config.toml
dataset = "photos with spoken descriptions (Open Images, Localized Narratives)"
color_jitter = 0.1
encoder_patch_size = [4, 4]
encoder_depths = [4, 8, 4]
text_encoder_qk_norm = true
text_encoder_parallel_block = false
max_precond_dim = 512
epochs = 6.5
Rows from block 4 of the image encoder, named by matrix and row number. Rows with one number belong to one neuron. Each number is 500 + 25 x the weight over the matrix's rms, rounded and kept within 0 to 999. All counts start at 0. Numbers have three digits each.
# gate: MLP gate (encoder.blocks.4.mlp.gate.weight, 256x96), inputs 0-95
# fc1: MLP up (encoder.blocks.4.mlp.fc1.weight, 256x96), inputs 0-95
# fc2: MLP down (encoder.blocks.4.mlp.fc2.weight, 96x256, transposed), outputs 0-95
gate.174:499532545511518523502514456524523499489479508455502522488492477498450497500493435550508497564516514460529498506461444466484513522496480528475526475515478480464507488501530511511546538485508519513533482531503512517513506498490482497503488511473520550499481479504493477522515470461471545502
gate.175:485489476520547462496480496510516486492478488451476490462506499511470541415469492476528511517483465485519568555505503465442497483510503491522521518499476535523485513515466433473514490484536546498545514486475538479522467497533567532495517475461539554501478509505509467501503532491499487495
gate.176:542504481518524514470548496490497545532482507525518476496518577523498491498464503461502527494496506507510454510453509497514514538487484531508499486495492520523503478461534493472496483504491562526502500501501549516524467534490492592528532496497540479568549528448543503468483514534501522528
gate.177:492523525499508438483492445485487502472514508513504485502507508490518501464508500518508482519521522486424521505485440480522521515513509505468530489510496477491478472506513506524534503469505500495510519467526521508498474496507463522494496489545462512471574496517484511506492496503506497494
gate.178:490482470507499500521506500491476485497470457504530513489511493499501473551483483472488542466513522461485494486514496464527448535517503471549476495449453490496513494480508510496500498488518524476500513520525511466527476475505505531450494514533488485494470512534468481515527518471519474435
gate.179:495515482487546442478497498536470532476506500515517494524468488496493449499457472453520489515481509507564472498558496493501497467523441496509530563486437505487516500519486462498505492560457492519537501505489540532506520498534518512483498578568423538474500467517511496526502502480557508517
gate.180:485478530495447487485554476485460521478472511489480447513490510514501515466524522525486500478510534484495502474488479538505506509499493524489532528502480480502523542476507476502505528468507514507459495520499565497493487496485525527507533522508508467519503505483530483498473521510509491491
gate.181:433482445511528507493486457420512470502478493520495519484497477490500459491480456504539477486537469471502484497481492510488465445527455518518477541510490472523495470470491504483489489576542530537523536486477554524513532489530497486484485487469497502526476491536494524491489496507518492451
gate.182:475527494488482501527532514477521514484533478511496470448475508506503489454511513518477510516477451534493517483500511515498456548490530474449527463501502484497493509502456484497467455518535548514513502518466477494488460543536496511488504519497496511485492545494508475494512503510508518507
gate.183:491499498490479531470500479474537481447501485541494525488511530499525528519542510469548535547495538507505571480500482496505483474506486536480477487499489507520493489494498478472491478527453507515512526499509471490471454451441495483540470548486471482451513506553483504531476500535548459473
gate.184:440523485495529480508502508478519493477518507464531496501492501485498517475515512471545490514499491472505497505508484525511525484515506499470485499540497452502470526516497555540484499500504520475475497530464486465513513487518499498438482506502520500435484481479490496513481461488481500517
gate.185:522522492472553493455494520470506478488539470526487522484510513521506462500504499461525482525494492441535501481563526532537457534482528445494493482516550500510495526542494544504513534489500519557533471506490491502531496474464495521475496518474508457530499483521545531470513523461472515422
gate.186:474487497496492480478472472495451452485515551528528477514494494493493472511512510522469484534522468493475478501493518521520490507484501472520507530490481505499509493464505462487533523503505471523506461530548504522476516520468508512477495496482506513505470511550498508531503505518471513496
gate.187:485482495535501540505454474439475507505515502506496481535502477503497516521531500469473476539515496502498490498537474488458507503495495496509480485515513469495502525494506515492502459502508542488477553530504484510511470536488490483523502494461501537508520477488502504528486493522518495514
gate.188:480493507515509511502528486494534531494489508474481499478462528477494493522505509511502464504503494489470518508498498500499500518470477506499500485494502470481504484463452531522472511540528482518484490469489464517496498481516511492525556501523484502520476459501475531492483525513556511471
gate.189:534485529502475523501502567493491510506507528536501496504542496525474509511508499499504544508496498480519528479491440507520500502459553549500501522494498528491511541506486474449524511496565499464477550513506534533483515475501515499527512520473469470508475500492493495503532538471469461469
gate.190:536512521514503488542480468508491478506486503452436501521501552513479505460534479494489472573500511486331491489509511499506498479499533457500485537477500506534512479512499514507458498517547526489498482508513487522489510502520524506528501495509491502499477499486446468533529488482500439483
gate.191:525472504511528540493528518527505545487485530526508465443492463498511501468501490496479501495475484521496510512537513452520485492529510465487471515524470551514516537517492512524526511482551541481485493488494511480502479499507550471504529466510530502533518523495539506543458552527514511481
gate.192:505500521496508502461448467506483533513475486505503469497485481553476512450504475446462524458552456512478509526464475504537495479501542533503505495496501515495506488478532508511525462516491491470488512510516566479529543505493496507511497504502485513521482509514498477513534503509516479487
gate.193:493510491532507480538573516484492489514566509503501519507490498493482504539512537477488464470478500471509462503576480482518450482526463469486469509536445524523512492522504522472521470485500445509499500499496495543442471488498537483459484464506506528514499523448491511504492487481513515490
gate.194:511494493495480481446497497541501513498498526553538555498490503502503564511515499522492560484491468507389501505517511499519481506498504508507485489484511467498500543526483532489512483476493477511522495530517457471486478516548527475490480521461483495432490507512494530544463515522467525515
gate.195:531520470512508534511513500518493474479489489499484513509486484503532524565495491489484518453514470527512483483502585500459459504513493440488490502479532490532509503503474494523518513517509486508505500456465438500522476493508503473499556470535499505548458501514517453512519502552519468519
gate.196:499504468508518515499507485495500531522489483477473533531479445491485476514505507449501499515506486473510552513513506472557444481517485516492512515501499499488495474504465546482516519505540502462442534511492500478572474452475526494486513534492486542528545472501446468459475489512503533512
gate.197:495503484521576476436488499525505542483520550532511486577511504521464512552513575488471539474444469490493514505509506501423450529510524476518507420471516497487483507537494565509501490463520482502482487480543543518452501502514475503499501515509511522521449493510492549519467480495484520540
gate.198:474472540483504521482465488387524514532512508523481512465536515468478490493518487483437485511473500503493475464468517556488561513497522518517546524524527497487461474502530488494522515465476497515445452517501499500491512465508509503505504493481513514477500483533502500500526548486477507516
gate.199:515504527487488500502480517510478559493509511519530533544499531498528479501526486506511529499444506523473524547526516502502484490466465514524487498494462480494490519529453465527531510477433462494522500513454480493488508502496526509493553529465495468554452491520474480486504505510480484463
gate.200:485527507522472465501510509508516484497504533524524494460505494465490504468518543521479515466491530499491487452489545517506489521491510501478503509545481502519493499459502431501510496455511471469518479545519501504500516482499544518544498500519496540502483497493523477493518477462500499518
gate.201:522468509485497531504488533532537498477502490493529491488471505497510433485539502525528495543487520526491493484493498491520485526490476492515502515476485493483460474488533533483496491478493491475484544489484465561481481454501486496490493530521511465503500560519511515450494457533494515494
gate.202:458481538521484546518503499569522493531483476501487495430472468496469462422520490485516500472494468501474544498503495541492507547502500480496489509514494500463483437481503478514500513543513535475506487468512467521439535478497489549473493473507441491498524493496526504519511476523498474515
gate.203:548522511474521489505476513496508520478525473495518449522541504492496480516499464474531490491508464508517512473495506456526482442480490491562465503454523497473532516484526489452505504534530498536551506522484429521517497492517558527445523572448499494509459493534518537521461509520483520478
gate.204:522510503500497476519563503488506497475484464485471535471544537456441464490474551519490520498488517507437481494488528479519506529520504505502509505494504498568496497483522464504479520498502515502537449498513496464499497487491494477514508540504535519492481484509512519505479497503523509524
gate.205:504500486492510487533489558480504505520523516434485565463505479448477561494527493460496485528530534507515487488500548501481507480506528521540468542479520445508500474456509472470479493517429539520510515520479467480473482528460496516508493525482508526526466528452491501472520494485496498519
gate.206:477491504484522478511541504498486525492544467502481501474487503466549511519510484498493523465487479504470478502509456518504520507559478467474525520522435434482490483483516494538517460503473516514504488479484524475511507522484494517521508504511538471505511511495508496534501509495496458543
gate.207:503543492530517486544472499498489540517521479508497521480528484530493522536477552514533521421492501458490487482513522482528493510507476491501534510411509521529491477492464498483515497481567467470490464528508505501499543492471521534479502500492501534511483516505521495476487502512489504507
gate.208:470549491517542482511485522499524513519499513512456516471539433529522508472486546538495485560512518538491489485522444495500519468489478513494546477493526477481496502494536505508482530463445495471497511523508504516523554514510484475503504457500503489516507473522535502515497525483518503515
gate.209:517485505495542517491482500555505500510521483508517483508493511518519498489486466453503516487503492483518525485474487506514549526503479484499499525459447513497514497506477515458491542520510520482504504527467458491488509521513493542513519484482525518499476468467523498486547466498526502501
gate.210:448522500502486495485516549533500503530471468512484497500458466491538505513502481539499497475468506458533471496491506491491435524465510473540501509499509497489535449500556479504517489480473535501492500485484521481510483498522555527497541470499487506511490510489504509537507501527485509480
gate.211:501499485512490496472503498451519516472470449483494479459495480451478489543508475520500499475505528457503470534482503490486533493505491513478538465530483505513502520521449531501478510491500534504498529485477466500466521541503440479553502469461554526514451543507493531486503494515504464462
gate.212:515504457497489544500472478503476516501523493516514478502497515537502532545515536516461481502508506487476514486477484534516463506525491485474494499501555504538498464516550501475477503535471499525428479490521509496504517476507536472510493522522512501462547519484525520501503478486513532479
gate.213:469494507513509491509520467417484440476474504504484513508486517545449468492505496500477530454475474480497490524489573516509493520505495459512524503515508460471488474527508543518473481493493506518515450527504513483483516517481473489473502513534472499514546513501500490525475503494474462451
gate.214:488500519497489493507502533496509529490498527502503526470523547477513477578475563450496508539526533497516493521511489484484475491505540464497528485513502488485526475495523484523459499460457491451466467534508541546501518490469519555467518479505498514526498546534551496507484514518473516507
gate.215:513541498490556499534500511533512510501505513471499499523492488509499476502501565486496496521495476491529494528528452479498511475484449530488503515525522488523535512465501505498455490458484515510517485521491453556502534497483523545526495500516524470513491493503521492489531504494459526487
gate.216:561481504498504532482545499512485496511481501507473484571512469485505499552474546525497514483507488484480484502490481529472480486506439520510561504525485506503536511513488510518527522478438485456538485474500489457507487512493518433463518487479527520505459520486505471477504460509535526406
gate.217:512511509485514490497491523433480496539461487488513496506545562549476466524474469518468514516494516480471493469504492495499515499483507508523510540440546543491489460516532504445522512515511507512502490505507521475511464491466558476514511526531501463493503475432497533538510542489462487499
gate.218:492468511537462506433491545483474566505474569590520530509495528470505506467530489523501518492536522500504486524507500497501478493488511451454501501567521533514498499511500489548490514503475497479484517492451490502489523465510560489501510469501510464458495467498468499484510518483489484450
fc1.174:456518517496476490531492482487466500487530510508519513538502496523482493521458495506537510568498510482432494538489519570516503513524519488510509490514473484528513478505474498507549509459530483507561468493499518478504543463509485481449464552504505557520509489508513477500471517477530524487
fc1.175:510484426518478459535529513536515487495499475551492490504499454499498519489492465495513513435486497506512503525515481508487526526492451518493512505481500552476492485527459479516542493498544480474532524518536499512429526510492544465501486509507470473523502533550510508493515573508535480479
fc1.176:470506552499526508568445499474489492545475463504499495503484486500519505529518517504435508504475487521511527481522491514518485517478450495513491546485509527519501435498465482514509523441488500527526487499480490507528486482537518491547517517479526535535484480571541479457533493484531478478
fc1.177:471502476497491559520502498506478502509458478506536511488502492508518471479495503533501506450487471478456510535547551467520500471471509428506503518495481530494472491522466520516508479548525488497505517511453472530502502502523522536481520496475488530509482475505470446480526474516500472487
fc1.178:492511492489508516506524471483472478487492578505456532550525501458454511458479471534491452502515470514492514479483512504484515473475501498540507473497526499508439497458495459538518497489510538551545501517505508485504495503524503493496507493541518583492506480472491512486516477501509509541
fc1.179:504506478466521434501564436488516527517536513492490524522507543474534482467467471530461459525499462470536420472527457553456527465503468467497551541463531507525469495502480449458495528544493484526477538521513445535463513486491492505489509495536472520508507498470470553497438487513518477548
fc1.180:518535494515516526502443519485503456515487527530533447499485544514524500537495475513506496494517491527490511516510483485508490516480497521509476452498522496546481489526477510516474501505524519503487510503521483537473505511492508481492502503453518499533464532472500487543483499499508489519
fc1.181:548508496519516498522477512574475524473480481565554466514487474523507497531500527529552531509494501471519517498477557469454485481499470513498495487454461540546464484526536484505509467498497515490511537516500526477532508500502501480526457515509492547485534536532475499468529557520518499450
fc1.182:483500498480498470516528537465518530467517465505487492451502515540510528504506484539473507483487490467496515477492527487456463507440500494517499470522490492513531498485480494514469464506500498531511483505503446472505492511518504500495500498513500532505470543515492572495502528494523476499
fc1.183:484494513507494517482534469529509542492511509442509484497510506438480551500495456514504555503495518484522481541497500510503447549523493553499473477476507501515498504507483504518451499537495496506420540437489431482494474470473484486526458522517483511454499511474511486495497509493481455455
fc1.184:427486476491513467500488505489519481507508524520518488500510508461482505532488495504510492503515505468530521484531473506492494459539499484474486510497454477501500507526522527488483499529503507475464536472478514502508499520542513491500475485507497487469495513552504538505489474473467522483
fc1.185:528531527493496533440468495464393531510511501532485528531483488516501522499546535492498475499482489489530509498484518538508438529463497507489479483477472489494468474524478499558482496526511534471473498528511530434495547533502486545489493483520490486479509457509530486508430503469532519469
fc1.186:485495442494480559455478501493526481476515500512492496476456459508492488545476506523501520455492568465509493457505512495499497513528493474513510498500513479547487500498532453488480482511513498500513521461533490490485484484497499504486496473518490507486471512520479528500515505518499497506
fc1.187:486496495524495516494531503457504477515497505515518482560519481530528515515483529496487502471488511464501480491510448490513464502531477518493486502492482498483544488495479515525498484477526472485493526494503479493480472522473481525541483499492543511504500514488499480497480496493529539480
fc1.188:478492500523501506516505491472504527501492519484508517482449490538529497483525479506494507510491504510517500495488496491509541487458522492535512484512473484506474496458494528524492527490457463462499489456495479513471506500525520508532510484532486507477494480504480513487485494510542499500
fc1.189:526538518503508495488465465476531469484518543485469529511486465485508470495470499478489488555503530536532479485499535468456523465500498507473497473553473494517487490499450535472473532517484511500492468457517496483506483524539473481525469494481532500527548529482521512511514499549508558542
fc1.190:474517502503468514501534505469504499487502478476512494477482477492511512514535549481499511571511508530664469519512510504536530496511466502475501519489487513527478494473479506539488510466494556448475481512513514521450478512512539471528539435495521491458528491503502491473486521504500474500
fc1.191:501483526483502537465521506519502522454526525535478474485534491505474539516522496538479485489463533536505496467500516514503431493431503449478486512507517486493509511462516456500495507506480543497531503530535517507481513507521493500488523469463532536556506520500489543560443534514529486524
fc1.192:499544494476546485451454501502464576523502486509517486530510527492498460486490500453490472490498486491502504532513493511532500507528492537515525486524463547525512473478457508555512511453477488485489480468466521517497506459529498498502461527497528485505490498475464501507449541520492510462
fc1.193:491466504458511512538518491475499502489534465448532515509454511538505537541523499517503483538520487474505509507545493523491536515479515488495484487489552480468499485539498529493500483504464538502442528454508456527530472520498477507507506509500495528506545460470442505491445551446531468518
fc1.194:518489475499477505524469498546472540492478512533532490510483559525526489529498520540536519450488515503609512510508506470500483506559547506489503492524503489555481491503532529516504486491495467490486511495509482511483510479481471516524449513546500504450475531483502492525522503488480480524
fc1.195:546517521506506524485498458493498517483491491537535538490513480490508481515477508526469492441494481535472495512488533528494459498484455423473498518486530470491497497497493510458544535490500488526494481483469459481558468498513509471498532462501516504554465508539501466528468481507456520522
fc1.196:566523511473477490480489541503494478497494467518513529540487513501521524512530409507513530508525479527474497493507515492556511565509494527516503492443492485474493482486496500494503526496501508520491534468495526506475490499511499469541558458506502515496519559489459478498485501500497469481
fc1.197:536483505521593466485493499529470510474514524551493475540548469485461527557511550459480509454519513491469446473513487507466504548499506517487507484501536506548523519471487550499487499503482479531502490573552450463509457475512484463533465540514495449501501537555505528498508515491456546537
fc1.198:493521496517493508517508473378479500499495460530504500498480474472521480497501517524438470507495525444490509536510497508490485481504493470501548488540471450514507460514513498537509502492479520479513509454497531507462504493555490471469496504476475508509482461509520537492502467480524492475
fc1.199:511521534503502543506522487506471546539483513481499533537501512472533491466494482437507471559465516508526523443476562492499524485544531516505501525516511497530483543488519505457480528519499506502512520524498531419502497531482489496499502508468480506536500498517522527505539515492510488490
fc1.200:498490491499524469459544550526506512466491539493462500471517517506459475555505503469478470497500510524459500517496529522483519558460482521483510487515536505487523488507543512497486514523475539476531511541537493527480509474470543497522505512505501510524479507500497515486503447482489473482
fc1.201:530538489490518480504463482468461521492504489515478501509474533500491536502455495466506519483517492482483541472475484512484487512507532501527506490493553475478505504494497465515515541509525570495519501543501503439516534507499487526489510478494476526518499463500493472526520529514512478500
fc1.202:517524491506509480490497500388476491487513516473500529584486524462501444494499519537512514510502499505502461500542485473524508514486501513495486488483501503506486537522505502481533537495543493517495511525459504460484469482507526483514508494527490482495475550533525518485464480538491521516
fc1.203:549489460510469513506520499494496474522494500477519507558492466484477524540510525520467499454503492444552486522504508560470469501464555491505492568469510472506521502519511539520463498476501535402493508485529509482509498523508493526546545489499492502567507477489484540473463465477545542574
fc1.204:499505457511499497495486485530480545497489481530536526499489504481546499490488532489546488493505480494564505460503466506521483463492475484477481440486523513533503526530538523524527517504491506526463520488465507496544523473532503481503484547505503510513539451483476505512505505456500528490
fc1.205:541504534460532505473476499501477502516497484477443496463495462534505507530529510466545506505465527488514537506498497487505526491486462516526519570467489532545522486459467461476486513498525454503547492459508511491495488496493515534535538546492515467517504541504535473527480509514493470500
fc1.206:502485496513488507454523502480524499516505485494483473493534491497485522509489519487493554495514487507498527491487487510503491454463546536490490501526512533524499518507467504497508507502534499511518481501492504493517491481478541475531489562502488477508484512558479486488498521518486437460
fc1.207:509501493546510546517537534517510543506485431480482539508497526531499549500488544512533518436542513440478437488501500525517486474514502450493501519442502483522508482489490512490514482479512478499480476540505447496482518506484497559498507510506498483510507517457492504503507543495474511517
fc1.208:449504524475495502508494512529501502497540515510485510431462472517515486515515467475485503502485458495521488467486510499506502533523523509520476485529507514437504489547552540514542508501504506458549518479526562507495492507471504484480503500512491502496484494496468467485512482493513530473
fc1.209:519493500504479486556495487547513501491518506490500485503478496519477475502502491508516483470501514473453472518538562498489486514516502519512503502477561497517525501480524502452509510512520510515515513492521506498492534499492464512476496483495494544501527499504485487504492494509513497509
fc1.210:498504511485524524501501568511506503508480478523491535501516467459523529499498480495560482521501552505439481520487497461494484485454516488495513514523500531521536512523510498518497526484520514495461500498504492539526483489496482509500478489470536482558480543536526523505519490433517492514
fc1.211:508497490488425515485527492573497520495443466483497478523478495494508463519507499483502500471522514466480528524500537469509470481495488497518502504493514515491504555550497502518493500488476524496486542460510504543439533500542507513490486451493510517498495479451442542500508500498497468482
fc1.212:526496507531499481462500510524501521533489538472526507473497495519493490488498455498484489505500535509474467473481481500518494503532519523483511520483503527458489503451481508499495536479490503475472488473500475503510506479482507513496507476514519521525501560499490511502511506483474493468
fc1.213:482538531491485548497449512411498525469490525502499480503492473522484520483485465511500500527492471513531528487482504507498527488474472500504469496520470560524484503509511488470534488503511508503470494518504460483503477481518516500516512491477489475512450522528507524513525480480537550498
fc1.214:497548517531463524498462530498515497529531493538492505504491479534499484532522457530493464476467501526477544546511530457517482502463524499484475474488495484469513497476496536484499504498567457491445460501507507549490529500476529468498514453490500506510512505489515480497487495494541510496
fc1.215:537493557445497500485501463488505506526507498498529451535478496498493489483517539451498546501470488498471578481471451512492499514506552482534508509523511459486544497492508462484482493490517479491466520518510453504512500482515495503526510469524472501457510513503485503527487506497536488494
fc1.216:529500532462510516515560481508524497505499527538510475500535474519485496503514470494493445451517489525458474511473467481491499461546442510528500496459488526537500521511475526448478434491477463518490471510495500493471504501521518486529497537504509500488487543527495495523490525533501532449
fc1.217:503515526506467488516538522427470520487489467472516496502497453498527462498531483492519517476505482486463491492526513439473504517511500499511463491427480470504511432506480499468479516464498466501465507512510476502497493500535482499503489487493503499504539477550512509515499519434541502473
fc1.218:497529526490457463525491531506498546508514464586482516501526502501493474471503552515484516520507490544554505487487515539472504454525493485535490482549532466492483503518478504561494473441528511452482493495536501519472486501536489499452472446476513481497492504453487512524542464479466545494
fc2.174:579528499546511478510495502527511521492511480576468500533458510523503472528495551477478542535468502475506536448468465430560495537493504494498467504541505517520501481494495522502486467517484467462504509481495462501466493477511502485517502481554498514473482506492481481473476501508516533472
fc2.175:505504488498570518563521522507488492486496529472473493534574506476504482481468451452504527442531490494517481448523515510461488483537489464536509460509523507442480551480475536482469530437530515515498514509503559516502519487504486476512442533508472484484534428477503518470539512537506491489
fc2.176:479488568519439509505520495504517493466497511520488484497478488485483475562502508445457485499485511504481512482478507479450563514455529504472493459528507473515506519461479489533532514503522524519472489539508476506497485517526510496489499437527495447562476535467546537531469504534504496482
fc2.177:501552516487501493511498500426497537511436497493516496504461509484513494549498512495517494486491477542528476519500466499478462506461468517497501497510528525515477468463468517506499523470510482523459541542479497505497484521484487498519504495569482520524480549502467522476484497454516460491
fc2.178:469475454499495502500520519516547532491472493537526504451523511500498522523552498484514525481495507509491567519504465516505497480515532485477545478569509521524521522484530513496468489512452493515496488552479516498492466485489483545475476495502525501507513487497505518503484477505505516444
fc2.179:504491574485506504525506508545498526512468458416475542486490504511510433564530427525481531513489505462506501526527479494552512476550522508527466530480473493505540521502501493509473436517504487473528488531488467515536498508487513483466505492531481555453510498517520460457520484459494430478
fc2.180:491458541453483538470475473531473519543502505520498494485499477528529498476477516487516494511493511491519527527504542519483493512458518485524502517482500441503488506497470507483502505543523533514469547483506506492526510501469525504515547522495522495531461515474491492506444510490500482485
fc2.181:541462492524481532515467538488494482487522518423468486499532559485500490456498498492518523492520502508544469514522487479487488507528499525512489483520475473474530482518508467462469499482525510454512532491499519565512466463542487481500544490504478471514503448444520471480520499523450507482
fc2.182:465525483485518486509484516454534501525533472499540488535487542500514469499483508480496499455483521463482535485458465501525484476500532467501526481521541516487495511478479519531493511507502459477486515487504552527467536532504517547496517524468502480492509494496517519503479470512475500521
fc2.183:481428521521464547506494533524512485485489518565498523477498534512509514512470542491481523497539517503489456465482536533496523507465500475487461494511463534501501530494506498485447493533492510502497488491515448468547470510521509520580483540514461453502497504475521454477522457542494497514
fc2.184:506496480507503510502505443496490450490499504511544519484493454499517498498543499480473491540485503487468525530508522506560506497473552516524460471530506527525453529459457535539514518491486547503510513539526488489514514499486492471536483517524520506486471528470491481487479499493477516475
fc2.185:485526483489500487507521530505512518508526497484551524512510488555514490444482491479485469515457480482481438451521468497518491506507504511525539521428469507506466457475505483523511492511496454502485510507519507498513508477501451518503499547483431471500479480533485492544499479467491478480
fc2.186:479527494476459511490525511491508498538484484474495487461484480471471488492483520480489523446536495474517510566481451503469474492501516518504477500469496504506557511503490501504492488495492474503539495483473519509523490499498450518508526508472470505554499551506479498498493508506515500531
fc2.187:508516488475545500500486509508509526492504536521512459495504486508498499499475502518515523482496481492506528555502498494491494515527490465500455492544510457496484474535496482437503499508532512500533492493521529501511490503485490517512484480509455535482481466494502468521514512525512556484
fc2.188:505501489500462505527511522456495486494530489522531481510471509487506509540498496491502486498502507477483476488477458503498501533501503459504504502531477497468488484517506503495488482489477517500525508482505512508530518515496498518492506486496506525516516480518514453483493475499507504522
fc2.189:497479503487515490485492531453491499493510485495515474455495468494500520520533499500490485487471499503473504505513401510476504512495494514511494516542517514499530531543537487465511515535512535499453481561473505487509524459492490501494493555520511519495499486518541517518493495458516497498
fc2.190:484471533525501514464502492499498492529532474538490510511464481452520529497519513506526487494505498548533473533538513466495478515498515478517509503511540513444462498526511521481492473510501563546518492469492434486474496500476486490500514497491521508503500509451474504514479510528521522465
fc2.191:517513481470514503508531518475534495498528472558519486490528530485512463522534453480481519489473501504520466526545539535505544507509470467498497510506498465498465502545482539553507516486473494489476490543554499531516482491491499516453496512508498492571474497493478508509516485478512487474
fc2.192:482489491471504492507548532542459492461510548520494527542503529506566515497486484474521493517473494547531519491489532475451512471516506516474479510514531436554509512538517501514525538501525461485500466499485526506463551516468443482465505539451488536469576500492495495501535508532497566534
fc2.193:475505495472515485516472484527533557502431463487462453467489541448491455470511479523521493536511520498521559546536490487491515465458490538479503536435529462518493528517490496507440488468529557491514505484498504525486465447469545516485469477548488514491500515492500472494501510502466509510
fc2.194:504494539548508515484493482509505511518492483500490500475516470484504523499516519549488486468504504498516508490482532498496490505490494515481470511536500513521498465467518492504462459525547546479543474529469475456455518508493473537537514477506481482496521581481541474562453495527502540503
fc2.195:531534499507520534513503448482463494533549507508532538446462504498530499447517458516477444544518529501509544492527489515533499520454507507536520517562511497507549481468537489480532522530497506494501474549498477520490521534506469467492499488439522509498476502516487549494509442528539515498
fc2.196:504548522506499482525515514476469516486504523495493529520473479506541529530496455515441499527518542521476525526525481493484523520487546488500536488485489524485510473492505539528509478501520486459513518496508555462452513544485486488517499471485556448517499524556519526460486461529552436544
fc2.197:496505480537470505468483472499488432537477518470481431502485504498495504539525511469479433525473493465459497447500547504480476514483524503502498509460512523471505452486477452453535504512536500531491474486442511478488502481487502542514507502498543489511450499524499456502511501467465486476
fc2.198:491497474510509487467511497537514502447537479497537487475483484496433454507511481489464461513490508504487516465540481492512479486437538484487504504507526500553539511472507485470496534475497556516512497468514508509461532536468483524519495516492487446543495499475480502540448470483475487461
fc2.199:448516506436519488526457510470492488495514524540479484490512509510502511510504475487477516521491498504518505499507479503490512514504539515526498490521524503532496528512503532484513527568518539491491485488536486542486512475529492491500507510452454507482538476511501498484503472470508466517
fc2.200:521458461497448509494489530518539521504533506479507532496470546499499494469473487516539506516510477489498489506481518511497494538500508512517498471492456515524476523498493504451544474516488496524484493497522542508466502511471520495560488480464488469505505516520510474505473473490559505529
fc2.201:471523472482458495493478495507440477538507516489495519473497494515547458484503480480486462503486529529552496518479492502493512494487527514530522507559508502495498468487487545520526506485532517510472501489529497479502496481508505494499499471498487537535526501474468515497526474518512494535
fc2.202:478495491518481520488494468531484492447485512517484564520498442468507545533493536488522488486510526531532429470469472497453499529444485457504513470557509507522502502506521449482476508487490476483466489496499491499484547463538500510509522536517536501491479497514457485431499491475506465501
fc2.203:521522500516476487499568469501530501471498528513542536440445520497537432486516499457456488554474498494512483519533498461517489520498495485516497455525484536473547494487503412507535507485488501490474525497461469486520491466515515465518499554533545473525514521516517540541487502504502475481
fc2.204:529519474485536495487475516500535522511512478500460538541493465516518529488519497517509493538499490467478502507492498539526508515496484528472490449500506482525538469458465518534458463521483501535515492519529474528518481505476462509456501479502472529507507520483522535501504556553515503482
fc2.205:531471571473539514496530518500515491505520534510528524448485505500451505535500508504447480510486490492461472510510523474505502521540509551512474484499522470530501461506505495447479440520507453509513496556490492497514527497518541517494514493508461475517476491518489497534466475488495509502
fc2.206:512529490511496501523500486501505473522501495454494470523507475487479538533484564513455474501481524525471493510483506519489517503470510455498529496522490477522515471515486517502497493527503528519488515516475530482505480539515538499506512463497515504521521529466545507491507493502522494448
fc2.207:466541488541557502481467490503515500506495479481466500506488487501521475491497527510512447530444486504489509446512478511509525511504473455521514482450537551479532499504521502515561514584467508475516531528535498473480515517532505476490497458491524497533533510533506501481556499466538519506
fc2.208:515499496520476502512488449505505526528512518515498506487490481488557492490451474475460529497535515478501496450501451494523482494454516520534513502480495476513499491435480473500472486497478540507425506517503440498535472493514506529490468514504437497518506536500476497528468458502508514537
fc2.209:500511496541502495480491516490549487485497509460500491514503525512533488500504483465483461581481498474474491507503477495539485526501495488507468483522504509502525518497516538501510515494469520493508542462517474496490493515506496516452463537500504503516538489491524479501510525484504529455
fc2.210:507505513495506518499464500524495496530490485502476461503487471510571510486490472483497482511508502481489447483479552511486494496496503473481460486505511518521529553508500532483506494484529501466508502477513454496519537507511502493500487522500486507570493479507471491453520494503487494491
fc2.211:525521454532493460524476497517454528512490456455513504551542495494543504491528511527485494500488529508498495530512490498465513517499481509504485498469494498511503489476484519468512503519505470509483495502453481532491520450474503482508500525536502503505519491501488501436504535497486524479
fc2.212:475532488514482488500460502550439504513500461504514502521511514489483465510513492514488506505543510499498494534503494512490527495490487532490501524481473530531473496514494453498489503492528492510499512470513471525488525542492473512487527519497471489486513491484510541490513472489523483520
fc2.213:473473479475502505453469529560543469480513496500488509514523506474492535484468480488473492442484516459496512502498508486553514506466440486465501514508511481501507506490500480497483494450501445493512478445499502491502526500519501509495493503446457472477517526481479506502510473487533540500
fc2.214:527500525493518499510487519476546469489523547506541527474559484500492512484506476507477521477492499506507472447507499479468540500527491517494518485506527475461513505524481501524497480523482512528498512542484489496483504521499542437441509508481466491468504519524483560523468504468456438474
fc2.215:527497476505507507504511502567508506539498487513511512515486512506497501459520492514497464500454514506513516504477510506536518446500466538501501539471510495450512492486513516482509500498499506529495480484454531491496507531453500521494507518496480481544462500547516509510493511517497529513
fc2.216:492513539514472513501493491536520509514535524480516506503511495521485494489487489513488508476536493498501498486520546521509506495471477459480498528514443476489513486438478486538524515517505480530538526439498475504517500494512485470489503494509531485518482528491480596471549490520554514549
fc2.217:426497498491520499480502509494520477522525510499476440469472500496538531521524500489523440471429455520445484488489516493512478525504492498452481508437490475499486514467535479534521501509474480545528494442529498540475497502499509473494507478463464508505494492493499517521529490515523458508
fc2.218:491509471513517531460483494513528507505527483502487516493524518482452485533518501528489513444445514485510512462555469475522477483518510496523468507516556495539546526449482515492451506483487501484535470562509482529505541476526454507555511499495484436530491561558536533488477513454502499511